{
  "arch": "tdnn",
  "model": "audio embedding model",
  "dataset": "acted Russian speech (Dusha)",
  "train_examples": 26041,
  "gain_aug_db": 6,
  "input": "waveform_16khz",
  "targets": ["emotion"],
  "num_classes": 4,
  "embedding_dim": 128,
  "norm": "batchnorm",
  "hidden_act": "leaky_relu",
  "depths": [18],
  "kernel_size": 3,
  "wave_channels": 96,
  "wave_strides": [5, 4, 4, 2],
  "widths": [192],
  "am_softmax_margin": 0.3,
  "am_softmax_scale": 30,
  "init": "xavier_uniform",
  "optimizer": "normuon",
  "muon_scale": "original",
  "learning_rate": 0.015,
  "momentum": 0.9,
  "nesterov": true,
  "orthogonalizer": "newton_schulz_5",
  "adamw_lr_other_params": 0.002,
  "max_steps": 14700,
  "batch_size": 256,
  "epochs": 144.5,
  "lr_schedule": "step",
  "warmup_steps": 730,
  "weight_decay": 0.01,
  "adamw_weight_decay_other_params": 0
}
Rows from block 11 of a small audio embedding model, named by matrix and row number. Each number is 128 + 32 x the weight over its row's rms, rounded and kept within 0 to 255. All counts start at 0. Numbers have three digits each.
After each channel's rows are labels from the 100 clips, of 14848, where the channel reaches its highest value: "loudest band" is the band of the loudest frequency at the time of the peak; "strongest on" is what is common among them. Only what is clearly more common there than usual is listed. The data: acted Russian speech (Dusha).
# conv: pointwise conv (model.blocks.11.conv.weight, 192x192x1), inputs 0-191

conv.70:095131112143157045179144177189116085104141151125152127096107155120141095124150064133079108080200145182171076167115135148123102182121094088147130184076173146098160130155095187107134150128074096161154154151149120138090136088098123142123157149145037101152102176051123109119129126122139093148115130121107076155173151129161097118125154111118146075133130143104174128123164124156133069126120138160160126082114175129134092112102089190200101134136172130120122147197088140149083086132083106149131130124146087159117155109138186151059144115173102107203185129113158154100140098148159149134
loudest band: 500 to 1000 Hz
strongest on: emotion: positive

conv.168:123134154169103166133091128187096080123175127148116160098192145084157068155103137131159099128163160135144144114158121181092096163162093133095094093152158118098131145146136108100164172142065184171136080136132121084205122123126108111166163150133083150102180131145104152117190101118162180134095136158117056105156103099115123193132079136080158161178133102148085195203144146148119192104130120122083115150075115136133127196162096104094140179144156121050146053136088134157141117087151141111117138111171062108098180116104128126108088125089165117086138136150148128156129074141119123112
loudest band: 500 to 1000 Hz
strongest on: emotion: positive

conv.49:134094091114144190091133175151132119099171125135132141085143187133196110100185100096071109158084116128216151100178112198108104110142145138182191062125095115106165147063112122130081176120147161175174144131110166101113177089111106086084149092130113085102142068141153125141157138143110198135119138142146079154168160108164128086139168093107155148103121098149098157145157065142152131137151153105091201091135109115182121187121101102113108084089193144105119137087127145118139073132121090156123177171140168073107149176119138099109100143128130103099142139171163146132190130142090141130
loudest band: 500 to 1000 Hz
strongest on: emotion: positive

conv.83:156115153154124160080168215171091148102132136142120161065124140131121151155146118128153185117126153168100135124108106141130126118106176099096140100192136124180169080112143140132086090122059154155148108107183148144154121164108132068098105115150157098177105099085122141131086124199159075161125125084111117133154115142125190134193150167110166119084129165119119097162113084114133130186131129160124215115159148128153083159110090115105137114175122108142181085173114198125129158115126163121115039161114143100165076082132148162074141157142158157207142098125110135101051191132153124115
loudest band: 4000 to 8000 Hz
strongest on: emotion: positive

conv.38:080122117087107072102180132160078114107124102126154102108132145144099137136106154121135093114104173153097078186091165145145079163113117128115116068100131084083094191179115108070098106104157193130105118138144178133083131112095124135107216126129140116102091087152140127099113138083100080127156193156089138194149106148125123082144097167122096126199140068184099139118115084166169118091118105140159132136109172109140157146101117128126115165130108162073121122072152115102092145122091088121127116123200102113132167079168146179196121153121155108079159119185136145105176130111025125095
loudest band: 4000 to 8000 Hz
strongest on: emotion: positive

conv.140:110178112123181172129169168179112107159159111109162154121129165120171139117251114159140106121193113172159086111072131136118135119162118140157155091108088192069146081103127133105137179122172111122104167118156142066105133130145124072133142103141139114179134127086091091055151117119111147164121152132160160089140125168154170212147130151091170123149102095140127138101175084148145115121080176107134137118080106125160137096127153111154096125046214132159158129115139083146202103170138102111095133063108071124124114158161132124130125119145094145112140130164078175160123121144057128151
loudest band: 500 to 1000 Hz
strongest on: emotion: positive

conv.66:110096153116139087151119167123087075173100100089112131113186175156162088158111134141084105121137144101152131098120167124082130182115145140143082119156134093128082138139113182143136162139187069059194093059122095132178122109141153145092105098124182207182165185120162169173119126075098132177171109151098139122111124086110126141161166074156113187105102140095173110085135176139124118124112172061120126145068115099170116156106160115169120181094127139130072106138141096122101141176116179115092077189097114100137142129151098199165055142111119124123106133169158142106140116132126105090
loudest band: 4000 to 8000 Hz
strongest on: emotion: positive

conv.73:100107111154158118176158135119119145132131102105206096077125086086125107200125114129165108106173105114139107148208175121143092171120149133121093119134148152122100126118142108145115143118115115081234106131153124112092116129164107090105183110100168106148122122158144120161175121100100116118111181143155110117083123166167112086160100126123190117156090081128156122134129039142097137128056113114091096099195084085152152114128073193172105113150145117137094151142099217085098148154150112112105115103164155113221101129117085118163101084162104132195127202121142126097139144180148156127
loudest band: 4000 to 8000 Hz
strongest on: emotion: positive

conv.27:125119123124146119146119105095069129147155117101181174071134162116140092112105144116122120115200177071213094091158200137126181080127133198116147115154134107130179087120137130115147169089066109152146105137135135144121130122101125097132104164145113160129094084098146152104122133135128101135124088168120191162130136050100091068116145120110158176088082169137137058140125160147126063149181126138114088133079172168104093166098122084140102088140208108094141117177130163135152145169119119074123077150145145148057114153134130179135121123158109117156138171187138109053132149107192078119
loudest band: 4000 to 8000 Hz
strongest on: emotion: positive

conv.141:143164066080147152128164149107120090119135166111102184091126131170105075087120093105122115086148139088089144170127202173111107077111172106115084188084086086112143133117133162122109132178098079137150138117118144095101120139136116123120107115145102095147087165090066114155143110146074100152214162121129122154138101124105101115102121152163126105128134107066116118137129147088096096152127151083184124148157158112064074111131116055089138040106129125151165196161073094119129120143071128161109149186147053136103137120140108131156148152150082142097161109102065187162177118168177105163
loudest band: 4000 to 8000 Hz
strongest on: emotion: positive