Rows from block 8 of a small audio embedding model, named by matrix and row number. Each number is 200 + 40 x the weight over its row's rms, rounded and kept within 0 to 999. All counts start at 0.
Before each channel's rows are labels from the 100 clips, of 14848, where the channel reaches its highest value: "top examples" is what is common among them; "loudest" is the band of the loudest frequency at the time of the peak. Only what is clearly more common there than usual is listed. The data: acted Russian speech (Dusha).
# conv: width-3 conv, dilation 2 (model.blocks.8.conv.weight, 192x192x3, each kernel summed), inputs 0-95

top examples: emotion: angry
loudest: 250 to 500 Hz
conv.52,161,186,195,185,192,253,222,203,213,303,173,202,129,173,217,168,263,229,161,214,146,220,286,235,204,248,262,183,195,126,209,171,213,211,238,135,240,197,258,168,237,200,155,187,217,128,271,157,170,212,183,200,217,218,229,201,199,123,172,223,305,171,107,143,282,243,166,185,206,240,246,219,203,209,216,212,188,211,217,199,202,170,134,323,278,172,216,186,161,229,182,126,224,231,219,278

top examples: emotion: angry
loudest: 4000 to 8000 Hz
conv.119,218,175,239,183,230,197,162,189,172,262,204,259,154,175,202,244,254,208,231,135,269,188,173,250,151,217,201,273,212,204,196,226,216,212,215,276,170,238,180,188,178,197,194,141,168,174,101,140,199,197,181,169,228,205,199,279,208,240,216,301,191,201,178,186,216,242,193,234,240,195,230,201,196,208,110,192,152,215,128,226,135,160,195,229,165,222,214,258,169,187,247,238,185,263,127,209

top examples: emotion: angry
loudest: 4000 to 8000 Hz
conv.82,197,197,184,145,144,202,176,145,138,200,207,153,178,203,233,168,153,193,213,251,146,220,139,159,103,216,203,139,174,218,281,196,211,293,215,171,269,179,191,216,214,204,232,111,249,167,216,209,192,244,178,156,203,268,172,253,212,215,161,214,184,215,165,211,182,233,214,275,199,223,174,162,166,260,156,172,204,173,200,138,220,164,197,193,224,141,225,209,222,226,328,204,146,226,205,148

top examples: emotion: angry
loudest: 500 to 1000 Hz
conv.62,210,172,230,176,224,227,201,166,153,192,205,211,210,197,193,211,199,192,185,222,299,184,126,196,251,219,165,165,229,184,191,246,149,132,215,141,187,121,282,289,165,229,149,219,121,191,157,168,211,184,144,186,157,188,210,232,200,125,176,165,211,231,167,197,185,134,137,229,192,277,215,255,236,226,261,186,214,167,242,192,235,326,270,225,162,202,206,203,188,221,246,208,185,224,172,254

top examples: emotion: positive
loudest: 500 to 1000 Hz
conv.6,200,236,172,159,280,174,162,126,219,198,235,177,174,109,274,178,231,183,195,222,210,159,214,243,266,217,241,248,173,209,244,234,242,185,227,254,173,269,205,241,213,147,178,245,251,200,188,200,228,168,222,175,242,204,171,185,150,109,203,233,191,227,195,303,174,210,172,232,237,155,192,184,193,177,198,178,171,201,188,168,205,171,293,170,273,185,249,224,231,198,169,170,180,143,244,168

top examples: emotion: positive
loudest: 250 to 500 Hz
conv.125,190,188,218,202,192,223,183,161,228,231,174,145,169,268,182,177,144,184,147,190,192,218,167,216,214,188,266,200,223,224,173,275,158,239,234,209,171,261,122,140,250,179,271,211,266,175,155,218,179,212,141,254,247,217,151,144,202,178,270,254,171,178,220,172,246,246,177,187,145,152,207,185,161,186,233,237,222,180,151,185,240,216,142,157,205,217,300,326,155,226,215,229,201,135,157,130

top examples: emotion: angry
loudest: 500 to 1000 Hz
conv.168,292,175,254,212,253,228,182,222,197,92,219,255,244,134,233,207,229,219,224,232,201,140,168,179,201,249,168,184,237,253,174,230,248,236,217,173,203,200,218,190,188,194,155,195,140,274,211,178,241,229,112,275,182,201,220,191,211,183,156,126,169,220,153,192,231,177,196,215,176,191,205,208,228,234,188,197,116,240,179,206,223,202,259,290,204,165,225,160,206,201,205,196,192,276,230,200

top examples: emotion: angry; emotion: positive
loudest: 500 to 1000 Hz
conv.19,137,161,175,197,181,168,208,222,221,205,144,159,159,176,196,276,221,253,210,271,159,257,185,164,189,236,185,173,108,162,269,261,159,178,228,189,191,136,190,217,172,224,234,141,192,227,156,195,193,143,136,204,211,195,212,223,219,257,154,161,226,163,313,207,243,220,193,215,198,203,269,233,162,192,299,218,211,176,217,267,149,170,186,246,195,194,160,216,211,260,228,206,212,152,220,212

top examples: emotion: positive
loudest: 500 to 1000 Hz
conv.0,84,226,203,194,204,252,177,234,94,196,206,221,219,125,237,164,185,175,215,198,253,111,231,214,302,211,206,220,178,259,228,254,148,242,162,183,186,225,183,176,226,143,252,244,217,181,197,237,180,208,268,158,190,268,223,232,252,203,185,232,121,162,203,168,199,193,141,184,178,202,233,201,205,266,182,227,213,187,153,218,95,126,226,232,111,207,201,177,188,170,265,236,196,236,177,165

top examples: emotion: angry
loudest: 500 to 1000 Hz
conv.43,165,272,200,184,243,172,204,199,277,237,212,229,236,238,186,140,137,238,176,202,229,135,134,211,257,166,135,176,238,207,290,193,205,197,171,152,206,241,262,196,164,174,220,255,230,234,216,189,227,277,191,286,192,205,262,190,233,131,238,192,192,311,189,169,201,175,209,186,119,193,205,292,149,205,275,174,205,233,157,174,224,230,187,343,226,251,187,193,155,264,230,223,175,281,135,211

top examples: emotion: positive
loudest: 4000 to 8000 Hz; 2000 to 4000 Hz
conv.143,194,200,143,196,163,204,225,154,155,168,253,120,196,147,179,255,128,167,194,249,135,192,221,266,203,248,203,236,158,236,161,239,211,128,144,179,165,228,177,144,199,214,178,202,210,239,275,191,226,164,236,220,207,200,178,226,229,273,146,179,203,239,178,228,201,134,227,149,184,100,190,183,204,201,153,183,182,199,163,170,144,280,270,198,235,179,196,243,250,193,221,141,186,200,243,218

top examples: emotion: positive
loudest: 500 to 1000 Hz
conv.121,200,267,202,275,189,178,178,190,181,251,229,117,193,241,129,204,207,211,131,170,253,242,238,202,201,180,218,190,200,197,260,200,249,152,173,219,151,171,221,234,230,157,254,227,165,257,222,237,175,191,262,237,183,190,225,186,256,194,156,187,184,197,223,180,164,268,122,227,166,243,238,195,195,217,189,169,204,48,194,208,152,192,205,175,159,188,175,182,329,203,182,206,230,216,210,199

top examples: emotion: angry
loudest: 4000 to 8000 Hz
conv.90,179,229,163,159,181,233,227,230,215,246,204,168,204,213,241,217,180,215,141,225,200,183,197,208,180,155,185,151,149,155,127,220,180,176,241,123,209,274,183,183,213,177,156,236,181,171,236,219,159,145,189,233,217,218,197,165,237,186,203,199,298,226,231,190,227,233,162,231,117,237,266,157,148,203,141,160,190,122,205,277,216,91,202,211,181,277,215,184,172,180,174,156,210,208,231,189

top examples: emotion: angry
loudest: 500 to 1000 Hz
conv.46,185,229,278,162,215,165,177,241,176,252,194,172,137,186,177,132,197,257,206,280,203,209,166,213,236,243,159,189,257,207,250,211,208,157,151,176,245,220,165,194,227,136,212,153,158,208,141,197,142,204,202,203,197,226,178,244,212,64,149,157,189,253,205,154,181,201,165,164,208,234,259,204,231,273,218,207,150,222,249,109,191,176,174,213,142,238,178,238,188,221,177,232,165,170,204,215

top examples: emotion: angry
loudest: 4000 to 8000 Hz
conv.122,180,144,175,207,181,257,241,247,184,177,142,279,206,137,208,180,230,166,89,239,227,195,222,160,270,191,189,171,158,245,104,230,233,227,209,224,123,232,204,214,200,165,201,173,187,247,245,245,169,174,198,210,208,237,200,184,270,177,152,145,207,174,130,252,228,208,191,155,171,192,179,181,302,262,142,224,198,170,169,214,191,212,257,242,262,178,186,197,108,208,183,209,278,142,211,232

top examples: emotion: angry
loudest: 500 to 1000 Hz
conv.2,195,253,191,234,246,187,157,150,136,215,202,242,129,203,161,188,179,189,248,178,257,102,219,153,200,189,239,132,192,241,79,159,193,136,277,228,193,175,203,216,135,191,166,179,132,212,221,262,222,196,201,201,181,164,215,162,213,231,166,154,167,178,205,215,154,221,211,182,234,196,170,184,185,180,181,198,117,233,153,210,154,240,254,183,167,244,161,171,265,161,190,172,178,199,279,186

top examples: emotion: angry; emotion: positive
loudest: 500 to 1000 Hz
conv.96,198,231,209,229,200,180,207,147,183,178,198,141,204,212,288,155,172,209,193,195,199,182,226,119,205,127,166,186,216,256,208,212,202,238,175,200,214,202,152,170,170,226,205,150,152,169,243,180,235,169,200,269,225,278,242,222,240,186,210,168,227,191,144,214,215,90,143,228,145,186,176,229,178,183,180,159,165,184,201,180,261,172,190,172,168,255,153,195,202,179,260,165,226,164,132,171

top examples: emotion: angry
loudest: 4000 to 8000 Hz
conv.73,151,159,191,146,174,207,305,263,201,282,187,225,237,159,227,232,255,250,191,219,178,293,206,243,212,256,185,153,180,205,134,206,270,228,231,215,124,223,274,193,196,151,226,211,198,169,211,156,247,192,176,161,187,139,214,186,183,230,170,271,268,214,180,196,252,171,177,128,227,200,228,215,174,177,194,130,229,138,185,180,178,113,158,198,188,177,158,190,159,179,121,181,240,192,235,195

top examples: emotion: positive
loudest: 500 to 1000 Hz
conv.174,200,231,199,211,223,242,177,228,182,255,162,246,258,198,194,210,159,164,207,214,268,196,232,214,203,198,209,215,165,194,183,167,251,139,233,208,211,236,153,258,268,120,215,137,173,167,209,218,181,163,248,162,205,153,191,180,144,293,143,219,221,169,188,189,158,180,144,260,215,178,177,239,202,162,177,156,201,248,221,237,199,194,133,163,292,258,188,179,168,270,263,159,238,185,225,184

top examples: emotion: positive
loudest: 4000 to 8000 Hz
conv.28,117,250,187,107,221,193,183,177,133,278,224,143,231,156,200,196,127,147,230,176,238,192,192,160,197,192,166,224,211,158,196,210,200,191,171,219,172,206,189,194,207,221,142,245,173,233,171,210,233,113,242,234,261,175,184,146,163,206,194,265,203,249,151,216,125,187,180,230,207,166,165,214,133,159,160,142,194,158,143,182,231,223,182,173,235,154,174,154,212,275,254,200,160,186,265,134

top examples: emotion: angry; emotion: positive
loudest: 500 to 1000 Hz
conv.18,215,247,261,260,253,159,227,171,244,247,215,133,163,268,217,172,221,265,233,206,211,222,161,176,172,129,195,203,210,138,160,202,255,282,173,227,283,144,237,130,125,116,202,171,144,229,160,160,187,164,223,164,202,243,215,194,253,264,274,249,221,164,211,189,226,213,199,147,227,181,236,177,125,162,184,154,171,216,158,241,127,142,177,258,214,176,156,210,215,191,193,154,169,179,149,195

top examples: emotion: angry
loudest: 500 to 1000 Hz
conv.35,214,216,242,215,240,214,213,207,186,172,294,232,185,179,250,217,221,196,127,230,283,137,167,204,270,240,243,147,154,209,187,195,257,205,222,125,282,154,227,206,152,192,222,240,191,209,220,190,203,190,198,214,137,230,166,216,266,201,270,193,160,211,166,191,133,82,134,109,155,200,181,164,235,196,223,183,142,170,225,145,226,301,235,227,204,178,268,185,228,167,298,191,233,178,274,213

top examples: emotion: angry
loudest: 250 to 500 Hz
conv.50,200,205,270,248,235,154,204,251,219,228,181,223,204,149,283,172,218,207,100,185,127,210,221,227,153,265,226,90,278,226,147,154,212,207,148,175,168,209,204,153,176,121,194,256,241,254,200,229,194,258,190,166,205,233,193,220,244,170,192,222,203,209,227,182,236,275,300,191,222,203,209,215,186,215,206,123,205,119,208,166,160,155,169,218,197,157,173,161,152,206,108,192,281,185,268,272

top examples: emotion: positive
loudest: 4000 to 8000 Hz
conv.40,151,187,137,178,154,216,181,227,187,215,169,168,262,186,220,216,236,224,143,172,173,150,144,218,144,185,210,173,115,207,241,183,206,210,164,172,214,213,171,190,165,241,246,133,131,229,221,335,224,212,129,174,147,153,218,158,308,248,166,311,221,153,198,226,219,201,151,236,198,188,132,221,297,215,212,183,211,188,173,192,200,189,173,188,159,173,188,187,289,204,262,241,238,231,152,237

top examples: emotion: angry
loudest: 500 to 1000 Hz
conv.76,203,202,182,159,200,124,187,195,219,114,119,187,194,123,226,173,252,210,241,233,238,178,188,191,178,231,182,124,148,143,180,209,161,223,277,196,192,200,222,185,191,150,209,78,237,224,224,230,197,165,193,167,88,226,195,242,261,200,158,230,167,195,177,199,147,230,215,184,178,188,163,157,150,225,235,196,207,211,207,177,213,109,241,272,160,132,215,219,198,209,194,141,130,273,166,96

top examples: emotion: angry; emotion: positive
loudest: 500 to 1000 Hz
conv.109,276,113,174,119,115,176,203,211,237,184,236,194,187,158,188,180,225,168,211,195,186,191,209,247,263,224,199,150,169,199,193,146,325,205,162,197,194,212,288,166,151,239,233,181,237,157,192,209,167,268,184,195,221,142,216,136,182,301,248,142,142,224,158,216,162,236,247,188,205,127,210,224,284,206,205,196,172,204,161,169,212,136,186,158,249,273,175,166,206,227,151,206,178,226,188,211

top examples: emotion: angry
loudest: 4000 to 8000 Hz
conv.37,228,217,241,162,200,235,187,193,154,248,161,165,179,232,274,144,186,232,148,224,189,223,151,183,191,218,178,205,195,198,184,250,184,217,193,186,180,254,207,156,209,164,180,190,192,235,178,219,141,187,230,197,250,239,170,240,109,140,146,260,162,146,139,233,138,216,258,161,196,240,190,186,145,225,179,230,207,213,213,197,218,238,261,202,162,159,250,206,115,222,207,154,245,228,209,194

top examples: emotion: angry
loudest: 4000 to 8000 Hz
conv.67,185,186,207,209,209,232,248,289,227,220,200,264,182,158,214,247,264,227,92,258,209,232,236,260,164,230,190,263,194,143,239,159,164,162,202,196,157,225,175,202,230,236,198,186,230,183,196,224,252,219,213,233,304,190,191,217,239,105,167,149,178,130,173,254,182,105,182,200,246,237,201,176,183,220,150,227,194,153,211,218,223,159,155,143,246,155,208,180,278,257,187,163,164,216,195,267

top examples: emotion: angry
loudest: 500 to 1000 Hz
conv.182,241,188,194,153,169,224,194,196,214,146,230,183,230,153,190,179,132,192,223,112,230,140,156,204,260,235,172,199,214,311,274,271,182,143,172,174,219,219,234,198,124,234,213,141,177,205,113,210,169,288,208,164,111,236,175,151,163,168,174,209,133,149,175,194,206,151,208,172,117,177,216,170,235,239,169,220,203,222,153,166,277,212,164,200,140,259,231,121,175,206,219,181,181,158,115,240

top examples: emotion: positive
loudest: 500 to 1000 Hz
conv.61,188,257,180,181,272,228,185,201,259,155,254,203,229,201,160,224,150,198,164,173,148,158,200,202,162,194,264,167,210,240,197,211,135,184,149,193,251,190,225,224,245,262,191,233,236,236,157,172,217,175,196,187,200,164,158,221,184,288,225,247,186,229,113,233,200,271,200,192,196,189,179,144,269,220,233,188,192,259,170,245,205,204,303,142,200,145,210,168,152,253,159,198,166,193,183,210

top examples: emotion: positive
loudest: 500 to 1000 Hz
conv.53,265,171,193,156,219,244,186,262,180,191,191,105,232,177,218,113,192,218,182,210,200,221,214,208,128,247,146,221,206,205,142,171,173,223,263,153,210,135,167,287,216,180,228,190,191,196,160,221,205,238,198,165,172,224,148,287,231,171,218,271,229,138,174,224,179,170,200,231,252,219,227,150,257,173,190,171,237,145,190,185,172,211,183,250,231,161,151,242,168,126,171,247,202,212,182,191

top examples: emotion: positive
loudest: 500 to 1000 Hz
conv.155,222,250,210,238,189,209,197,228,176,174,222,165,234,135,114,188,205,215,179,199,236,236,234,184,222,206,220,172,269,162,186,208,236,165,155,172,171,180,205,236,230,221,156,126,201,177,158,223,229,195,192,172,184,166,142,292,132,141,257,244,222,170,174,142,181,192,189,181,171,146,232,147,265,187,174,207,156,171,174,200,158,282,250,249,222,225,230,268,216,161,204,224,177,231,282,197

top examples: emotion: angry
loudest: 4000 to 8000 Hz
conv.153,149,209,187,223,213,196,242,158,251,219,178,245,190,198,180,233,188,219,266,249,196,189,113,247,189,235,191,141,127,199,230,140,163,203,159,312,182,166,230,182,156,214,247,209,230,258,208,196,288,134,169,253,226,257,205,233,199,154,175,182,196,173,190,261,179,184,219,245,208,210,195,220,268,209,216,241,216,171,294,179,161,153,176,188,166,139,152,156,212,280,244,203,204,210,208,210

top examples: emotion: positive
loudest: 4000 to 8000 Hz
conv.156,121,194,201,235,196,179,213,179,251,244,169,155,200,184,161,142,212,202,101,147,220,251,196,214,237,206,254,134,199,136,189,207,194,199,199,197,201,195,189,213,198,190,198,222,196,188,210,217,212,167,266,176,217,142,210,165,275,255,239,296,245,193,166,275,212,182,211,198,194,179,204,166,203,241,209,205,233,174,136,184,116,226,150,173,175,165,193,258,236,185,258,215,180,238,263,196

top examples: emotion: angry
loudest: 4000 to 8000 Hz
conv.74,163,186,159,176,196,221,215,226,217,253,139,238,217,162,217,211,225,238,208,205,165,205,223,192,179,216,179,146,195,215,179,214,233,252,200,263,191,262,164,136,126,195,168,233,228,155,209,240,261,216,255,236,231,221,206,141,215,124,171,180,226,176,114,166,233,148,192,146,260,126,241,217,283,254,122,220,221,239,150,200,234,245,195,179,242,187,145,148,108,190,225,214,235,123,229,268

top examples: emotion: positive
loudest: 500 to 1000 Hz
conv.147,167,247,194,196,202,145,124,155,196,188,191,164,230,187,243,252,207,209,200,226,281,168,242,195,186,241,245,159,187,168,265,192,150,293,177,134,230,189,178,240,238,207,246,166,167,249,183,194,240,234,216,158,206,226,273,225,196,221,261,216,150,243,165,136,206,207,168,192,211,223,226,201,220,216,180,168,225,228,229,138,247,214,209,206,170,219,198,136,259,175,214,324,239,200,203,206

top examples: emotion: positive; emotion: angry
loudest: 500 to 1000 Hz
conv.24,194,297,261,240,259,183,166,180,137,289,223,165,194,181,127,125,176,250,137,209,235,175,170,230,159,237,198,253,203,259,176,224,285,165,158,157,224,230,193,158,266,171,208,174,211,223,195,145,127,206,138,221,182,137,184,303,207,144,194,198,102,176,190,110,174,232,68,171,205,195,193,174,211,211,216,116,170,159,161,195,69,201,216,205,246,192,212,226,200,250,121,233,129,151,213,217

top examples: emotion: angry
loudest: 4000 to 8000 Hz
conv.131,253,202,229,229,151,128,236,163,244,242,190,256,189,244,211,255,277,214,233,222,202,199,231,258,207,166,181,220,278,162,245,237,228,179,162,229,200,195,166,238,134,185,203,232,196,164,287,205,196,241,253,169,145,188,178,171,267,192,194,195,202,183,268,188,182,255,166,226,179,281,175,180,208,241,161,228,204,155,239,221,188,68,173,198,158,175,165,223,241,232,215,139,164,194,141,268

top examples: emotion: angry
loudest: 500 to 1000 Hz
conv.38,170,118,206,213,216,179,129,241,181,200,228,152,112,216,192,258,169,237,245,183,217,165,191,179,200,205,143,251,154,266,191,201,161,173,279,148,132,182,167,208,227,152,235,169,233,158,205,206,234,248,143,172,213,236,269,199,213,179,203,182,114,182,260,168,169,152,219,141,288,186,179,185,218,123,203,164,193,172,247,183,162,191,200,265,190,257,189,191,162,238,207,200,88,214,165,150

top examples: emotion: positive
loudest: 500 to 1000 Hz
conv.32,236,190,182,259,229,255,186,152,190,167,169,203,222,208,195,229,128,231,238,197,252,165,180,233,243,152,146,236,200,199,195,159,88,178,152,258,168,198,267,240,203,210,216,160,190,205,223,176,201,199,171,119,207,249,199,233,168,188,200,183,227,165,177,229,145,182,206,254,256,287,163,185,198,151,190,223,153,176,265,190,157,204,195,240,192,227,269,184,220,173,173,191,296,212,131,219

top examples: emotion: angry
loudest: 500 to 1000 Hz
conv.157,186,240,223,220,217,213,147,242,262,165,141,137,190,233,245,170,158,173,210,213,207,164,179,225,230,219,184,181,247,221,270,180,85,230,192,245,266,209,172,175,209,197,223,125,153,269,198,166,188,231,109,160,156,153,180,206,197,224,322,213,207,231,166,169,215,162,199,213,226,250,163,261,141,221,248,188,179,168,216,145,258,201,200,184,201,288,188,277,136,204,189,181,159,207,202,149

top examples: emotion: angry
loudest: 4000 to 8000 Hz
conv.123,182,275,268,213,220,193,193,233,158,211,219,194,166,160,204,159,143,169,208,107,225,220,220,143,293,217,203,255,255,127,215,194,224,176,160,219,178,241,169,176,205,250,249,258,170,246,239,252,160,287,245,216,187,187,203,270,182,107,225,227,235,172,183,187,189,144,190,174,199,238,255,242,226,211,179,158,117,159,221,189,127,245,214,219,186,219,180,193,219,178,184,272,220,222,168,167

top examples: emotion: angry
loudest: 500 to 1000 Hz
conv.150,227,235,225,210,232,148,214,223,177,255,206,230,137,228,234,216,195,204,259,234,209,153,210,196,280,210,201,191,199,190,224,204,220,170,211,273,193,130,250,260,225,218,161,132,151,278,195,221,226,182,156,178,153,232,211,171,164,142,123,204,203,260,193,199,136,152,273,196,286,197,139,244,123,160,194,167,125,244,201,207,161,146,201,237,161,286,183,185,188,227,249,167,181,219,278,154

top examples: emotion: positive
loudest: 4000 to 8000 Hz
conv.191,223,212,225,186,224,214,269,193,222,206,206,154,258,208,184,149,175,285,177,166,124,194,186,246,208,236,149,128,142,190,175,183,216,207,258,197,197,108,189,185,188,201,135,233,181,156,193,241,283,209,210,247,99,218,188,156,202,240,231,231,195,169,191,231,150,153,155,204,171,163,204,232,247,184,274,183,247,154,169,279,161,148,181,132,244,210,277,222,294,184,230,197,170,202,147,231

top examples: emotion: angry
loudest: 4000 to 8000 Hz; 2000 to 4000 Hz
conv.105,260,161,243,174,233,182,233,214,159,329,183,168,237,164,157,180,204,203,217,177,175,220,143,188,249,249,103,218,180,227,176,195,141,202,171,188,201,122,246,279,145,186,159,177,186,153,210,175,196,169,230,209,195,170,226,272,69,223,197,209,146,173,214,206,207,222,196,212,258,212,234,174,215,187,188,198,246,158,190,232,200,150,206,195,292,266,199,258,153,195,205,193,158,203,138,228

top examples: emotion: angry
loudest: 500 to 1000 Hz
conv.175,235,186,185,199,181,213,207,200,259,226,216,202,135,208,144,166,215,236,242,106,148,191,196,172,205,181,163,178,220,205,239,211,251,203,211,136,231,218,233,224,220,173,203,191,184,243,262,316,258,209,100,211,187,151,166,141,182,172,170,158,171,166,283,146,201,147,266,202,253,132,220,226,176,124,176,208,130,229,160,156,223,169,285,188,238,257,232,129,154,266,126,206,128,144,225,185

top examples: emotion: angry
loudest: 500 to 1000 Hz; 4000 to 8000 Hz
conv.60,260,175,170,208,209,182,227,202,273,169,196,155,118,246,135,236,164,189,211,196,248,230,146,265,198,168,220,252,128,234,235,223,162,217,214,239,130,213,237,204,198,213,212,102,219,232,257,161,276,176,187,171,234,132,203,188,161,188,208,259,234,233,197,199,206,156,199,171,282,147,220,139,153,142,271,237,232,236,96,241,194,211,141,229,124,142,145,210,233,174,228,146,172,214,191,162

top examples: emotion: positive
loudest: 250 to 500 Hz
conv.89,276,230,247,259,225,166,222,134,282,228,271,131,190,237,202,217,193,109,202,200,185,246,195,199,275,231,296,265,190,136,235,167,244,185,152,242,252,173,167,225,164,218,212,215,204,220,204,177,181,160,151,177,131,182,194,232,176,205,171,231,228,216,163,239,184,187,252,217,204,153,228,153,176,203,180,210,194,188,164,268,223,171,132,150,199,187,229,188,224,181,227,176,222,139,201,194

top examples: emotion: angry
loudest: 4000 to 8000 Hz
conv.9,155,198,196,183,185,165,184,172,196,129,243,223,156,157,263,181,214,205,138,263,171,162,158,215,241,189,244,175,162,273,159,225,211,223,176,159,240,167,239,164,132,175,251,230,138,142,162,165,204,206,176,210,291,184,215,187,258,168,199,130,149,278,181,135,165,159,180,205,135,258,209,199,197,301,185,195,226,223,207,168,183,202,216,125,161,212,205,133,95,243,203,181,235,216,203,165